{
  "model": "encoder-decoder audio transcriber",
  "dataset": "read English sentences (LibriTTS-R)",
  "train_examples": 15625,
  "noise_aug": 0.01,
  "n_mels": 80,
  "hop_length": 160,
  "input": "log_mel",
  "spec_augment": true,
  "win_length": 400,
  "tokenizer": "char",
  "vocab_size": 32,
  "encoder_arch": "crnn",
  "encoder_norm": "batchnorm",
  "encoder_activation": "silu",
  "encoder_channel_attention": "se",
  "encoder_depths": [1, 1, 2, 1],
  "encoder_kernel_size": 3,
  "encoder_stem": "single",
  "encoder_widths": [96, 96, 96, 96],
  "encoder_rnn_width": 96,
  "encoder_rnn": "lstm",
  "encoder_bidirectional": false,
  "encoder_rnn_residual": true,
  "encoder_rnn_layers": 6,
  "fusion": "prefix",
  "decoder_width": 192,
  "decoder_layers": 7,
  "decoder_norm": "layernorm",
  "decoder_norm_position": "pre",
  "decoder_activation": "gelu",
  "decoder_mlp_ratio": 4,
  "decoder_head_dim": 64,
  "decoder_fused_qkv": true,
  "decoder_bias": "all",
  "decoder_qk_norm": false,
  "decoder_parallel_block": false,
  "decoder_inner_norm": false,
  "decoder_drop_path": 0.1,
  "decoder_positions": "learned",
  "decoder_prefix_bidirectional": false,
  "decoder_connector": "linear",
  "decoder_tie_embeddings": true,
  "residual_init": "zero_last",
  "optimizer": "adamw",
  "learning_rate": 0.001,
  "beta1": 0.95,
  "beta2": 0.99,
  "eps": 1e-10,
  "max_grad_norm": 0.5,
  "max_steps": 3200,
  "batch_size": 48,
  "epochs": 9.8,
  "lr_schedule": "linear",
  "final_lr_fraction": 0,
  "warmup_steps": 320,
  "weight_decay": 0.4
}
Rows from block 3 of the text decoder of a small encoder-decoder audio transcriber, named by matrix and row number. Rows with one number belong to one neuron. Each number is 128 + 32 x the weight over its row's rms, rounded and kept within 0 to 255. All counts start at 0. Numbers have three digits each.
After each neuron's rows are labels from the 100 texts, of 14976, where the neuron reaches its highest value: "tokens" is the input token at the peak. Only what is clearly more common there than usual is listed. The data: read English sentences (LibriTTS-R). In brackets: how many of the 100, against the usual share in percent.
# fc1: MLP up (decoder.blocks.3.mlp.fc1.weight, 768x192), inputs 48-95
# fc2: MLP down (decoder.blocks.3.mlp.fc2.weight, 192x768, transposed), outputs 48-95

fc1.345:130169036122174104091121111147144175117098100047119153123107197071130188092148147129140122113098086170150173148109084186111147166093114101124138
fc2.345:151164169132051079130113158109143089186122133128127095119134134085178080137131255147110141147073154120128062098128115126099093081104091177157105
tokens: "r" (63 vs 4.5); "o" (37 vs 6.1)

fc1.628:123119064110102116140097153073137176121187129164144139137138114105103202135130103136089175107137083163125128164082075071059117111155150143117177
fc2.628:104177145151118158103104131162151085147108123133152174118116120099094095128125098195170090112113140126173162107118153198108107143090097141129111
tokens: "h" (98 vs 5.1)

fc1.458:172136151150094126143122133081164172108142158102110086157066140141128109087160127111131136174069139176147117127121090160092223100127091098123107
fc2.458:115028172146138119110081137100162115151165110198149134118155147097117138155112152137189108068165191163172126091072115075090112166129126125097176
tokens: "s" (98 vs 4.9)

fc1.431:122187123095100140058153132114144161149136146085119160039079136100153150116164124095067120155128130097181121179101159203144161064176122148138100
fc2.431:087155092104160155101156116091148169099141207193101149154113138172113106103142097077125109147101101064133145142122113175102177174139131168072148
tokens: "o" (96 vs 6.1)

fc1.49:122099168108161128097117117116176131140149128106128084074103127149178183061161104093114145142195109091111074151126178088134118063204154222162125
fc2.49:121148108139087118111087136158144098089143130154115088149166068108094109196139180190130132176134103181083100109111082100086008154115106169149167
tokens: "e" (100 vs 10)

fc1.624:109122110070101158139110126176161116181101178106089185162107119210139159141106118128155163171099174146177141149131112147075159154074173138176151
fc2.624:130160162126136118166125222119173156170070085164137150081139135091154154130157134105101155145131117146113126140095192132130092102101095087140098
tokens: "r" (35 vs 4.5); "a" (14 vs 6.3); "g" (9 vs 1.6)

fc1.402:151124056156067151080096103115146143134150136082111127100137149100127140129128167116147120133088108176097197108107098179132106183100114076085104
fc2.402:127165141145197123190154091149106079140129080089088105143150183148129088136084202158097156104119157080098063136133178100097138129114149137162138
tokens: "o" (53 vs 6.1); "r" (20 vs 4.5); "g" (16 vs 1.6)

fc1.290:225194040162077150125188108083193211119109188093091070088101142148107132161135135171111094148133144166135155123124136164130189109073086083084111
fc2.290:130099147173171112100104101158105122126082094122146155170118137166070126101142134142096139098148129159102107174119086097110128128153168117176096
tokens: "r" (34 vs 4.5); "s" (31 vs 4.9); "g" (11 vs 1.6); "k" (8 vs 0.7)

fc1.260:154157095118112098084117114114161147176191133129131134094118142100091189169118142046115118092142134186100095102059090100080081132113045174122156
fc2.260:176086219146156130151108169221132107126063070142127091142152135160162052103103108185079126129128133149156070165117159124086142081114151133171113
tokens: "g" (83 vs 1.6); "'" (12 vs 0.4)

fc1.314:103061170161113131101153124094161116222130117088110112036136174099148198096122163072060166081116132099154082165109154061148155080165140128136133
fc2.314:164136148127145087080109108169141121088139162123129104143171030118122122159132108179141120168116103157113120111126038125132024175109102107101125
tokens: "u" (94 vs 2.4)

fc1.189:152074117153097154136192085164107115109160111113144103115151164146112100142086117113147162076138122131157125160095138094130059029150119100129110
fc2.189:133172100099129217097107112130157178163120145092143143086119099101058187084127143101106121141106080120130175119141132137121166175154106131107144
tokens: "t" (41 vs 7.3); "a" (41 vs 6.3)

fc1.566:133163161142178121099177140141104139142199121058129105110103153114082176117189120028103094103072161080153131132079110145120125135078126193152025
fc2.566:080137112148171152100118179116127163181093144177099108101087114176189127088104131106147158094119157162086126131107132075083182171134116162100197
tokens: "a" (69 vs 6.3); "b" (31 vs 1.2)

fc1.605:180131080116117088141171151128090153069181139161104135158057100146127148096160064053131130133131115091151142134117111120103127161163113174094084
fc2.605:129169182078109075139091162148096096075169168132142112170168075114207111106163153133125145116065100142112090136154167131172076149177132164133133
tokens: "b" (100 vs 1.2)

fc1.272:109199149122195090091166095127111071118167125110097102126121197087184115094162153098151175121029091124127095136095175137157120130114150191098113
fc2.272:144151083087109115127127141101107164101148196109134120094169070091108135156085146172149072106113086181101162072140100156137175118142112104156132
tokens: "s" (100 vs 4.9)

fc1.133:108144093138202167141094094122115120142108131141094094096117099092214121105162123087158120089052089170148137169133171163147103157108177111094151
fc2.133:170164125151130092072205140091121138180076127114128089114109175137104125111106092148106085187133173115125190116098107163099173154090119138103106
tokens: "r" (95 vs 4.5)

fc1.692:115093114103160151089068157149106136104163090160166096097177134087112069110139172128089093093117121115120144134137112172120091106087150151178135
fc2.692:139080141191094098153178139112105126145109109148155141148130092171110139135126119125143129109057116028113156128106133133166066122130143123114165
tokens: "<end>" (29 vs 1.5); "g" (25 vs 1.6); "n" (15 vs 5.2)

fc1.716:133101101149126118098135134101168150164130145148067140095181132099137176141158112067125098091065124117095207159057181186150095162124116125060115
fc2.716:202114135090099144116087157122121154148091160195143159101164084113210133147121120110154145148095046163163181153146139144101127118148111140091125
tokens: "o" (40 vs 6.1); "s" (26 vs 4.9); "e" (23 vs 10)

fc1.697:132141101114142079148115108139205120107105071152083181125133169059150154110108095112159101065152100090137182165093157144116177155076137074150119
fc2.697:104051143181084092068129152131075127175086156073093102117122124137120135174121106129074071155085181190154142144131140125122134151129126148146116
tokens: "q" (54 vs 0.1); "<end>" (29 vs 1.5); "c" (13 vs 1.8)

fc1.249:088125120168147111148173200134055104107108115164106109123103144139131113115158146153159132127133127118164169102134149098143080125076182065132118
fc2.249:143112096164146148062104123186112154178144138166145113076096112137136110094061104115147138090113209119137080171185134201089126171119132147093111
tokens: "e" (39 vs 10); "o" (39 vs 6.1); "a" (14 vs 6.3)

fc1.191:104147122164151112053124110084125137183135125083121117139101124032139161142135049109078095160056131188100166124076127133113090123090082166113105
fc2.191:127117129170077149134101128133111164075124101109142078078121137153105144171167144099093106197106165142115151131108081146156142193110094178087154
tokens: "u" (92 vs 2.4)

fc1.390:244126095119105147123136112153174181107160136146120117107129136098160104063140134134090171142125129102152139164154151205106139072100115121128102
fc2.390:136198143142149137097130122133148155084139179106151123156134116131099141161147120056095165135146123157121093106111071079120121137088157141062138
tokens: "u" (32 vs 2.4); "n" (30 vs 5.2); "t" (15 vs 7.3)

fc1.8:153072184163133118138092145122107116150163113087070166150124153077117092106139149147125125104095132148097177124187118148141115152163164078160158
fc2.8:159102174124079121126112133159125139103154141109170168088128129097101151124129156146137075139127110098158138102134097150126133082112091140108111
tokens: "m" (60 vs 2.1); "g" (16 vs 1.6); "b" (10 vs 1.2)

fc1.596:136145160094121159123146164129104143127164148077114152136130114098137121067133095091088171139081084130140111177159152156105161094153171137168073
fc2.596:062137193151103147179084173128097114177042108124078137105143196086140127132145183160122117122133159112097069095136191098096147123154098098104165
tokens: "j" (98 vs 0.1)

fc1.510:091163123112105078126116157159120092177173134087117119141104156167106102128119138116136146146177148114083139081188091117117136111136150079101159
fc2.510:130092198125109127096120118091150054167135156110154138106131093104173134099046125142148151110094115096093126100103166131149150116139079149130131
tokens: "t" (43 vs 7.3); "s" (35 vs 4.9); "f" (11 vs 1.7); "i" (11 vs 5.4)

fc1.247:232113127090139170129117144130195136146175111122143172117135147114115122146083110126122112061092152164102182175128151096116135136088152138093118
fc2.247:052124114146163138146117122116020111113091094105099114102087079158136165127134080146089108135124130116124133195160128115114165137186150146168159
tokens: "a" (36 vs 6.3); "u" (24 vs 2.4); "i" (23 vs 5.4)

fc1.683:159171090115134134058138161139176148119198120131114158135079122084140146072152070103084119126141098091157138163098072179137153145094144150114119
fc2.683:109154106085127116105160118111123137135132140105121167132117042088144155081100036064131127130103160042132122136212133134112167072142160187137122
tokens: "c" (55 vs 1.8); "t" (26 vs 7.3); "f" (10 vs 1.7)

fc1.670:150153009145119073114185103102129144202121155121096084139119126108126143151131106190143115091131107184123104163134107108114149191101084111080122
fc2.670:102103181147206143099124117119089123146075127125131176119043151135114181077123131133088121120185136080095081221135116136120185149133193087150106
tokens: "s" (80 vs 4.9); "o" (20 vs 6.1)

fc1.90:138154115125126121055130085133170132114191133112111192124083144094130139057135115098111179109138079097109104133163085098087114079134121190123073
fc2.90:167137116153153118138105144148175094119149084128106125094082173113128153153134149188133088100164136187146102172082102103065152175131115107125113
tokens: " " (85 vs 17.5); "i" (15 vs 5.4)

fc1.663:127147147124092154147121126170172157124122065085085108162108161145103078146117109188150097175067120086153145103089106108144092194153121138046121
fc2.663:136110078110105147114108159089066184146119175111135147102164088112125150112096171130114165115189130143108150139165061106125110119092150151149047
tokens: "e" (45 vs 10); "h" (29 vs 5.1); "a" (16 vs 6.3)

fc1.637:152108103167085136065132172103080178142127150151200115176147131139033164150134112158097120102128100142107148151115152134096191144147187175179164
fc2.637:150173093135159129132119202136104095091091122126149204133127083135096144099139123139128116103128154083116086070108093119156130142083149123122090
tokens: "u" (88 vs 2.4); "k" (12 vs 0.7)

fc1.45:135136066088068142149165116136150158153180144107156102130113056107168134083145166099124126149126121155055126099133130112153113092133120125100109
fc2.45:049126090078118104137131155185127107136179126174124087142112078149113123138121110102149125110049135123155142155099124092081185126126139164170103
tokens: "k" (48 vs 0.7); "c" (19 vs 1.8); "t" (16 vs 7.3)

fc1.241:181103147132107132084107106128116105097101133204144114131150070109082134174159121141032121139148113157114143143150166153170152133152172067081123
fc2.241:081123092091121137108148070113078145135131175107138144138103148157061110159143171107150135134127111086067138137092116162144156110151124113164131
tokens: "g" (74 vs 1.6); "c" (9 vs 1.8)

fc1.612:163166093106150113132157108111141157133149140097096088103138145145181130127116063140098146057162157073157123156110165134123096068157157116036168
fc2.612:107115079132137116130165160035160087161155159159121101160133126113135120098110123127138130073119115156130114094133169135104130171200157125094131
tokens: "i" (41 vs 5.4); "u" (40 vs 2.4); "f" (13 vs 1.7)

fc1.665:077116099190179160089138197093154122160149133203078154142116163126077127103179164115162116190155123080160161108128114100176105101088113121143143
fc2.665:126171142139161083126124173118109109173102085196149126114102131101212136081110068133146119127106121097143139152109213134105107107145144109123099
tokens: "b" (78 vs 1.2)

fc1.301:085117158064130137088153166078127091179119117186121118133140143108097138125146155099141127122169033191124108129133115149108128176137138109116146
fc2.301:149096146171130132187108195127088090157153162166094112095113080176181136111133099130130043105075189100124112141163188150062126128152091157118104
tokens: "l" (64 vs 3.3); "u" (24 vs 2.4); "y" (8 vs 1.8)

fc1.123:160098129131127130185121151123155100111178146131105089124144104119168145148128142064121179176155125163185146107083164074118113085087125215145159
fc2.123:157175111143169126098195099115183134130051094122084132120171190101143116164128125211120069086149148160160126124100133152122134182139152044139165
tokens: "l" (49 vs 3.3); "n" (26 vs 5.2); "r" (10 vs 4.5)

fc1.472:131141124152158138083112093092112137185135143087101088058095118140194176135154106093093154133077108115133100156098168089105106047168122168104120
fc2.472:120150119122044131144073170180080124113116133135120118063127086132203180155145171162121118171087135129078085161131139126091075095169122157165134
tokens: "e" (99 vs 10)

fc1.678:128107133084093138168122194097144155110166099150125196094114077103135163120138143117132090117072135111106147191137142165122143145174171108091155
fc2.678:101132133142158132055116131168102105195047122054087082143147160116074108145156026131093066127088148184096190087148151127115122177119117080139160
tokens: "j" (83 vs 0.1); "n" (13 vs 5.2)

fc1.758:140148145177122148128118163122108095114113048108159142167134111069148112182107095161136144182146135137156079115114099072157143114180118156096133
fc2.758:138178172141093136130132157098058156103247119084105151156125094065163143106137063131139138174098059181114157139131101119100172099129094096104102
tokens: "t" (28 vs 7.3); "c" (20 vs 1.8); "r" (15 vs 4.5); "n" (13 vs 5.2)

fc1.161:095116132106100131138092093093143185114109128136175111148140119168082141150106137142049159111108141137128133143186124122136173149116125157101124
fc2.161:076115125121106170107109107165034190119113181167138176128129149172110138161147110087116155198187157121074154168127107140125059077116197118094066
tokens: "g" (87 vs 1.6)

fc1.141:148163121173132105116147090104107166137120121141111128127048220139113138101161135093177110141167119135138143133140096096069173112104096139129124
fc2.141:153137114077074076155079189135138096188129096139116154088160113131212107166127217136148119125097133150119055142094219107112093129156119096126126
tokens: "a" (67 vs 6.3); "i" (32 vs 5.4)

fc1.735:146133115102119074143156160112131109110215107155141132114138125114148105050136121108099146167081098083116233125108148181117089107193145199120053
fc2.735:150086133167134128124114135106088166137108146139117136100079056180142100127134110135141072084106163186156169109102133119149162202134115152123161
tokens: "a" (83 vs 6.3); "l" (7 vs 3.3)

fc1.107:138073066108131114136109149108120111143148172146119115115127173063114113118148146058165051131126113191144204112133110129100084181116135179109078
fc2.107:139098145188142141114185070127176153138144146112119188087121145137112159123089111173147170083124161084171077123125098166126148089130151138095093
tokens: "m" (67 vs 2.1)

fc1.267:099116115174160181118102107208153191176103163138167148145121094113147126141072155163093099119102149098135158132112111107128122131157118104168124
fc2.267:174181078135120117197167140085191164094152144121121144162166117166144142159133089115163134094154098097124100143137099131094116146149083120106159
tokens: "j" (31 vs 0.1); "x" (21 vs 0.1); "a" (19 vs 6.3); "z" (11 vs 0)

fc1.578:180114036110168108138142141103169131103138134175070105130124107041129124141095122145148044097139129150144137130110140175108126113098101060097179
fc2.578:193105110123129107107197161090092120147187176134127126106147104117134118149118059109153063145141150204133177123113159129060097156138155148133119
tokens: "n" (78 vs 5.2); "y" (13 vs 1.8)

fc1.318:140080101156135095126116092137154163104203144115153155100169117147164166159100134171181129108096096117107181100105085181137086183135174128117174
fc2.318:075116149114170132158116133073022103138071146121145073131072185095127108133139158082112117152113125209105136179151127076137159107103101168132133
tokens: "t" (46 vs 7.3); "o" (34 vs 6.1); "c" (9 vs 1.8); "l" (7 vs 3.3)

fc1.336:132095127163102166119129216104115110136116152107141130093093097142160099113064117125127097087182098136155183164118101120143107102083160197155146
fc2.336:111146142160155109137150146128238100145170079100093144106165075146108110103206113136142091163080118067157179094152168108146122146099125129118174
tokens: "s" (64 vs 4.9); "n" (18 vs 5.2)

fc1.629:126122101139146089088179160101118108125134142141097089101140114123114152081143117107141138119138152167073123080150129149160121072154137127109127
fc2.629:186135133155080094173082118073187083108125055101101151132079144114125203101136090116135142143065134157117129083140129095101119102130132095155118
tokens: "s" (32 vs 4.9); "t" (31 vs 7.3); "r" (17 vs 4.5)

fc1.149:145050121088118112152087141101144167169119167183124095160167093119133110141118126154160070108132114220154138128107143082152136113104128059121130
fc2.149:106160140154063136096093087173172125173119080108111137095153184136164128122146141115147100068128159086075093110117166162112123181107064136163101
tokens: "o" (99 vs 6.1)

fc1.658:141104121139175104103126158085110187139184206111129128180094073131079140140139036124118107130141160129172125123173151058099132100151116160124084
fc2.658:165102101098161105110142084139147105179184136122106085156186139108125080110112114147111126098110164095112084123057110087123116153072129171114083
tokens: "e" (57 vs 10); "l" (32 vs 3.3); "d" (8 vs 3.6)

fc1.86:106160015129144108107070090132119141150170128155095120142183115148154126116120062096098087116061114137122151147134174167085138129153125106093155
fc2.86:162090137119048179170139103144134132186093164173141166142170148172076127143142138126151136143178077140167039080096130122097137161104063095142148
tokens: "r" (34 vs 4.5); "l" (27 vs 3.3)

fc1.284:147121143039154135078137163147097180157109135162178087170030098123139149092101156085124089165090113113099124112122122178148154107118128103087148
fc2.284:150146125107095136132082114162064110192172235150161125136101197114142140116103089162067144116169111157112124063142137113121134118128118110121088
tokens: "<end>" (96 vs 1.5)

fc1.454:168159084106082088094151116158150138136213109121166183146071140103154195074177110089109157105067069126145134196129103182059137115149124172145094
fc2.454:114131142129191116145138137182102069148052071104116071174089159142122090160117136184137112113194163171103108160113140071133152201090143144135137
tokens: " " (100 vs 17.5)

fc1.91:099109106165197168090116115091034127141138064144145117131149092108125159089170156086130115102141167099146111159090158146083163114147130128167149
fc2.91:168119102195093057153145115091122070190118099193140115084142098179158088142148090172109115119107119108132147092146118064126138116156149129117168
tokens: "i" (44 vs 5.4); "e" (23 vs 10); "a" (18 vs 6.3)

fc1.300:113157122114135129120154135176153142130037154150146081129151094181084121139120106132126131117144126129179192140095169145078081166178104150110147
fc2.300:134173103110139171127157104188121234113104187119120119071162090130146063110136165122150139115111117149127097135133149164114098119148125145155177
tokens: "g" (53 vs 1.6); "n" (26 vs 5.2); "u" (7 vs 2.4)

fc1.733:189111071117145092140127153103161116075177145145115200108118164141128122113121132046145136074127094139128214120120178172101096130200127102081120
fc2.733:138117163139149142081089053149114126163109143138112144118105110077140145106092120128110131163148156104169161107063124107164133085086140130138134
tokens: "l" (83 vs 3.3); "r" (15 vs 4.5)

fc1.66:146140110105132116114136121147146153153133100103102116180109077161111116134120122101130124190084097130124129136082127123192113140196108156102179
fc2.66:168136155129108125093120138145024171175190181084096163108159111109093108129176107104109139099160148167159137146109119096148076137147154124114111
tokens: "h" (85 vs 5.1)

fc1.270:131126091143158127114144110091104149133140150117122058110111113106177129120153116180094106133097106212233110138150144092126167106111122100121128
fc2.270:184062123106125227186137121139108164118113165112115145123167114123069123173126073099098119165158133110139166148055159081097100048109178126120165
tokens: "a" (92 vs 6.3)

fc1.643:126253103155097070076150061127129146191128120091102100118114148096143138166156127066116146140141104171140099134109126145090115081080041134145111
fc2.643:154087129116163140151107138170150148108101046114148139157115186143083087122137154131128128092162117111132131181078098112127163153135177112162096
tokens: "u" (91 vs 2.4)

fc1.225:141166111135114106127170092037172182163185127145106096040054090111164123090155100130101081133075151104159138168136182211105171128119113133127096
fc2.225:167065127215117110108131088174147151120112089149148147123102169201116140088136103148123135111137155189153129179144105136115120160138131097127126
tokens: "g" (94 vs 1.6)

fc1.292:122135100183126127056068094128163132144171164115141153201133177090157181135122162164129109134166083118114110086159162102126145148158144123108119
fc2.292:141126171166138112086093118141183141140157135124123156106038124102071106176119135105103102075039089160146149130140109099124151090105067142122165
tokens: "o" (38 vs 6.1); "e" (26 vs 10); "t" (21 vs 7.3)

fc1.37:116176134144173176121154154134113144079121148114172147120184113102155099191161136098194102108129117121118123153082150085147099162095132130119135
fc2.37:052165185104105136096109112209111179129182139068111147105042101125015117142175082116123135134149111153104155051103168076164126101112143174157156
tokens: "l" (60 vs 3.3); "d" (15 vs 3.6)

fc1.760:126203040051128051131108086109098118233087137127106139092158153089150076109195165118158072123160126112104095133129129134099159158122079151119065
fc2.760:126129104139150181141183119190083130102110083088109163160085157149104138137107168117133116164113101119095097168155114181148216195085167090094168
tokens: "m" (73 vs 2.1); "s" (26 vs 4.9)

fc1.538:195104128135186149114110134148172144051161146132151098160076119134128117071163105011138116143185098153142076154139068086176097151100184168114093
fc2.538:121149094090089125109202104112176141176129136137115166059109108137111175151087109171102140108142140072156184041067162187148168147145127087132102
tokens: "c" (62 vs 1.8); "t" (36 vs 7.3)

fc1.394:086082076162134140172192129067123179188098189141127151099185142123182106092109096154147124147126151126174165105044137147120130161138096137100134
fc2.394:118124152126093113083071112218132088132107044140156152111091106145155096122213134120178120126177141118083026166145169104108064123147106140168089
tokens: "h" (100 vs 5.1)

fc1.140:136130114126171107138179133083161169133158126196107122105081072150141093075111120119134140110184156073125122123165176138129166085126141165088146
fc2.140:135176159125104098102100128142201137088129121103141144114164192074133128163184153085066207133077133099180142124124073155152109093199130132156098
tokens: "n" (99 vs 5.2)

fc1.567:161153072132099124120098106160115131114111144204131137122120110129113138164131154039130189143091050182097118176174086152059107159122127164096185
fc2.567:048057154115159107130189139107139080139114143094105119141151180169087137096117145188174067112140154069172128067090178138166180175158108092117079
tokens: "r" (82 vs 4.5)

fc1.254:139123131125100118136140122117118145102207173170137140173165151075081127108162063062122158149091093112132186166109094207117126109090146183085082
fc2.254:128099140120187124118095142184108151161109064149092126094134089083154156141101094116149128131129114121086115182166161116101106179147130078233152
tokens: "r" (99 vs 4.5)

fc1.712:161091117188150157084120145090124114096102154127131122149155147126162093085118135109125126046076108118122145135121126089131150084127100119146088
fc2.712:129123200163109092119128161162122183156163155112106119170079115045106100130151115156106114101141058120110124133123151131110148119097133127082146
tokens: "q" (97 vs 0.1)

fc1.438:162126116090174112138102102096128101154071146137107117093126181089158165097105138106129165113105127175153162139074176084075158165135143148075111
fc2.438:172123183109139162161143171080153146134152113125144136191153107078151109124139100138093130106118109153145084144134089071092105134113213140137141
tokens: "h" (30 vs 5.1); "m" (25 vs 2.1); "z" (19 vs 0); "r" (11 vs 4.5)

fc1.244:207178095143167080135094090177142119147120088075115152154108122137130159164095103167120080141152191110099147132141124148146114134140071157152114
fc2.244:164098115127142133136184123102132107115096154108118105148177091153080138128097152153122169088077131105172112178102121199131130137125068109148158
tokens: "k" (51 vs 0.7); "<end>" (49 vs 1.5)

fc1.550:145112161116105080127111093134110162122133099163108174096096175102208133148030111141171098101172131151068099107137153109171146099094055105036080
fc2.550:183072149118110182039060081134147085121159133110115075198093113107073211132120194112132140167053139136161102109155082167106113138148135139138121
tokens: "o" (49 vs 6.1); "p" (14 vs 1.3); "m" (9 vs 2.1)

fc1.79:124133112092187067150064144127113097105143160121118111149092141100083115234104177110114095174137042120129128105166131177118125103118159134055092
fc2.79:174154152167128103064126140133091126123168189119173134159161177132090143122083139099150126087097129123093145103139145130121174161122123096161066
tokens: "<end>" (31 vs 1.5); "a" (26 vs 6.3); "h" (15 vs 5.1); "u" (13 vs 2.4)

fc1.399:131175042089113092074137137127176118188165100164143134081164131125114162195115162088098116068073117122130114137143167122111108149120047110112117
fc2.399:085122157132156147118131100127100058109094108155154110107094131161169131089166126167129118183127109088089109095156124140119163103075200128146167
tokens: "g" (76 vs 1.6); "d" (20 vs 3.6)

fc1.282:125214092081108118086092147102145125171124120145101137100136119055147112143154108083117081120141120148107107182141138132075071119163075109131113
fc2.282:199094138123059118159099136143109139147122110095127123108146126136177137183138157146136131090120099108138089134124163118159085092116130159152115
tokens: "o" (61 vs 6.1); "d" (36 vs 3.6)

fc1.197:179156121092140107111188109131169135078129124150113092163105172133149127121140119109148150130095113134154193128134170190119120086105129134085082
fc2.197:120109179164136119007036157147114156164059149148139171117047091094147147119100141077158105102106108172065094131113066109151127243147108175113155
tokens: "a" (76 vs 6.3); "l" (14 vs 3.3)

fc1.761:155126082103089087109194136136107145153125129175121080164109126133144125176160120181136099100105073161156107179169109138124145132142063129133116
fc2.761:058087159152136169123103139119120127135157179081151177123152179139049143161114160153113125100152135106061109121079102149122089163153128085067115
tokens: " " (78 vs 17.5); "'" (14 vs 0.4)

fc1.349:117139101115146075143138074095182139094219098122150145104127161135132129168133116129162126083136144129158139137122111057117126107111106123175127
fc2.349:038100189150117177127095167114112119115057166172134138156113096132101136076117234175139151153131115135105124117101121144156207086155116090112136
tokens: "c" (99 vs 1.8)

fc1.702:160119149107098113137116154146095109148166097163128138088120136086131184086102168052120167135085096144123132170122141121109198100181124122131106
fc2.702:074090143138136159145117155126107116137059114079144141136118155124124157134181119123104099135207158105115147128118157151167153059153191080182140
tokens: "j" (100 vs 0.1)

fc1.251:166133111116078115127095132122076150097232111167084117137162071114141079153167150133087101162121106111092108041092126140109134192143200113153161
fc2.251:073073113100119128106161142104069129116143124097162158091177051144084045105133143137123137106160161061139125121083094151176153131100149147132143
tokens: "k" (49 vs 0.7); "t" (24 vs 7.3); "e" (20 vs 10)

fc1.501:158125118078155089176167128089100153156117162137120052149106126126125107109117132180151086077125142128195081133124162074104145056170091114121058
fc2.501:129149111102122147193112162151095072081139074101120077145120156068104118100138123090151134139073175116120140153148191133131101110138138126119066
tokens: "n" (98 vs 5.2)

fc1.762:134094144131103130103157096106134161104184132093095132133110132124173137091149132069110151086115106140123141127106153181149138059152151106103097
fc2.762:177075167155169100081065120161175131172091088140099099102156102121200147153065149158153127076108128172100141123092124131095074143149135118133168
tokens: "i" (94 vs 5.4)

fc1.752:125211050117156092047168094133081131176108137095115071138092093099173119101140112069085126108082102157071118122184140154128120150117165177135148
fc2.752:078103157111098148165169101067099174125166145129145126139104147079032136163130122125142111121121151106163170100054093184155170116052117085102092
tokens: "s" (92 vs 4.9)

fc1.236:173133028111133165137127082152144166127150170136116119084131114136136126120109083088103097130146134151145146158131138156126135114142159135102117
fc2.236:194170092096159154081128122133173145100199165133169137126120064094092118116143029107110107132153080149111132131153132136109102106111158150155069
tokens: "n" (99 vs 5.2)

fc1.185:134143106184074121106099072066136130140162173125132131113107147112164123154095162145137157129074107164181124060084140128100128107099091083155136
fc2.185:107137092172164154139174123139067182055168137116135097180073074152087153063110053097082136190100189096141133198132106092176181128129181212118104
tokens: "s" (34 vs 4.9); "b" (33 vs 1.2); "g" (10 vs 1.6)

fc1.635:122088173083148161152135173117126170167128144107110169180126161120134103053117155084064124146087117121180117128129143120157177060127147121093099
fc2.635:186156149142130131120101152119074161223118160177108087113138117149144127130146121128163126108096122105164143126155137088080119143148115093099091
tokens: "l" (100 vs 3.3)

fc1.437:075117072099122106147144136171156140124124117092180132124076131113111124113076116104139123153101096066123096125182094174114148083130132158098109
fc2.437:114178117118178088137131179177093160127108134142162101133096176147153124139076117097118124129102131129104166091117196063115151120101091092141082
tokens: "g" (34 vs 1.6); "e" (20 vs 10); "f" (11 vs 1.7)

fc1.540:121142134133155137097113145154136146137131096104113105077091140113182179086127089082093170106117123058144150190158153114147128084134146143082112
fc2.540:087072183144112155155121128107125158132117188132161149125161092174124130176144100168152079173111146146152127118089090179120123139132073107119111
tokens: "i" (43 vs 5.4); "h" (20 vs 5.1)