Weights of a small encoder-decoder audio transcriber.
Training: adamw at rate 0.001, 3200 steps, batches of 48.
Rows from block 3 of the audio encoder of a small encoder-decoder audio transcriber, named by matrix and row number. Each number is 128 + 32 x the weight over its row's rms, rounded and kept within 0 to 255. All counts start at 0. Numbers have three digits each. After the name is the row's rms in percent of the matrix's.
Before each channel's rows are labels from the 100 clips, of 14976, where the channel reaches its highest value: "loudest" is the band of the loudest frequency at the time of the peak. Only what is clearly more common there than usual is listed. The data: read English sentences (LibriTTS-R). In brackets: how many of the 100, against the usual share in percent.
# conv: width-3 conv (encoder.blocks.3.conv.weight, 96x96x3, each kernel summed), inputs 0-47

loudest: 4000 to 8000 Hz (41 vs 5.1)
conv.85 079:071146139167109131152070140144161135086059090114102102147108085143084143135085125119106091147073138113094184087136094066069142101138123130116108

loudest: 4000 to 8000 Hz (69 vs 5.1)
conv.55 107:123111066117130128128074158150111101087135138132120094128102124138079092113134114057076134124090145074088078173106179154141132138116074161104105

loudest: 4000 to 8000 Hz (44 vs 5.1)
conv.6 111:094102161140071071108173118147170181164108101071108107055125169133140105098144097129126098117112137113116177135161154167111096138062096110092145

loudest: 4000 to 8000 Hz (34 vs 5.1)
conv.88 082:082143129097186155088096117139063101120169118147122146091110152112142088110164122163098109084177124188159126154097163142189119068115172149128143

loudest: 250 to 500 Hz (36 vs 12.2)
conv.63 088:137127080136117132061105131128119142113098166101138102124113135176153086097215098115069120099158119140171126133181128094108161076119103149111092

loudest: 250 to 500 Hz (51 vs 12.2)
conv.56 094:153166141087159123137124114129113102106155238122194140119187130095142141165100166136148146141176130185080142118128102118116152167174093093183110

loudest: 250 to 500 Hz (54 vs 12.2)
conv.79 085:135090075119154147110131069161077137152122099078102099128104106184068105155123159113079170128108094081128077141119146205110074132112141089169101

loudest: 4000 to 8000 Hz (94 vs 5.1)
conv.57 133:110133149167131106113164161112084113087079085130068121132122071090156085093074091113175084092104092171144151137069128168168098064112164119107124

loudest: 250 to 500 Hz (35 vs 12.2)
conv.45 093:133087079106145114154101146097103140119147176106083087089127119084123121136160068114119113087148055146104084100163094089142198096138089133083131

loudest: 250 to 500 Hz (31 vs 12.2)
conv.23 118:123109163123097097147158145073047135064042151090116130162139164086135127091120102130122104120136091111219136164124112063158123115129130129103112

loudest: 4000 to 8000 Hz (50 vs 5.1); 2000 to 4000 Hz (36 vs 2.2)
conv.48 102:099149095080097070173120133165112168147081145084130145119117153123131120118181125094134072179142156120153100100143190129100145083148072106115093

loudest: 250 to 500 Hz (42 vs 12.2)
conv.2 091:147128099066162141156123096120162112165131102111151121116112114136106045151101114171115120118103049130066093094140114168140101158053133100098118

loudest: 4000 to 8000 Hz (98 vs 5.1)
conv.42 121:056086129118109077128148126128137137119086133084103121128064152122144098076121142079146123120119123114169105067124115149107149171110100118077119

loudest: 4000 to 8000 Hz (27 vs 5.1)
conv.7 099:120091138114133112191149159108124106096188112157106089161098117154093096123129102120105167096070134180092096161137127105163118083108135139149119

loudest: 250 to 500 Hz (30 vs 12.2)
conv.25 075:108166124126122128179172100129099149127069083164112121185139118106148162145094105105162107172141131100150117141083118188109182120111148056093134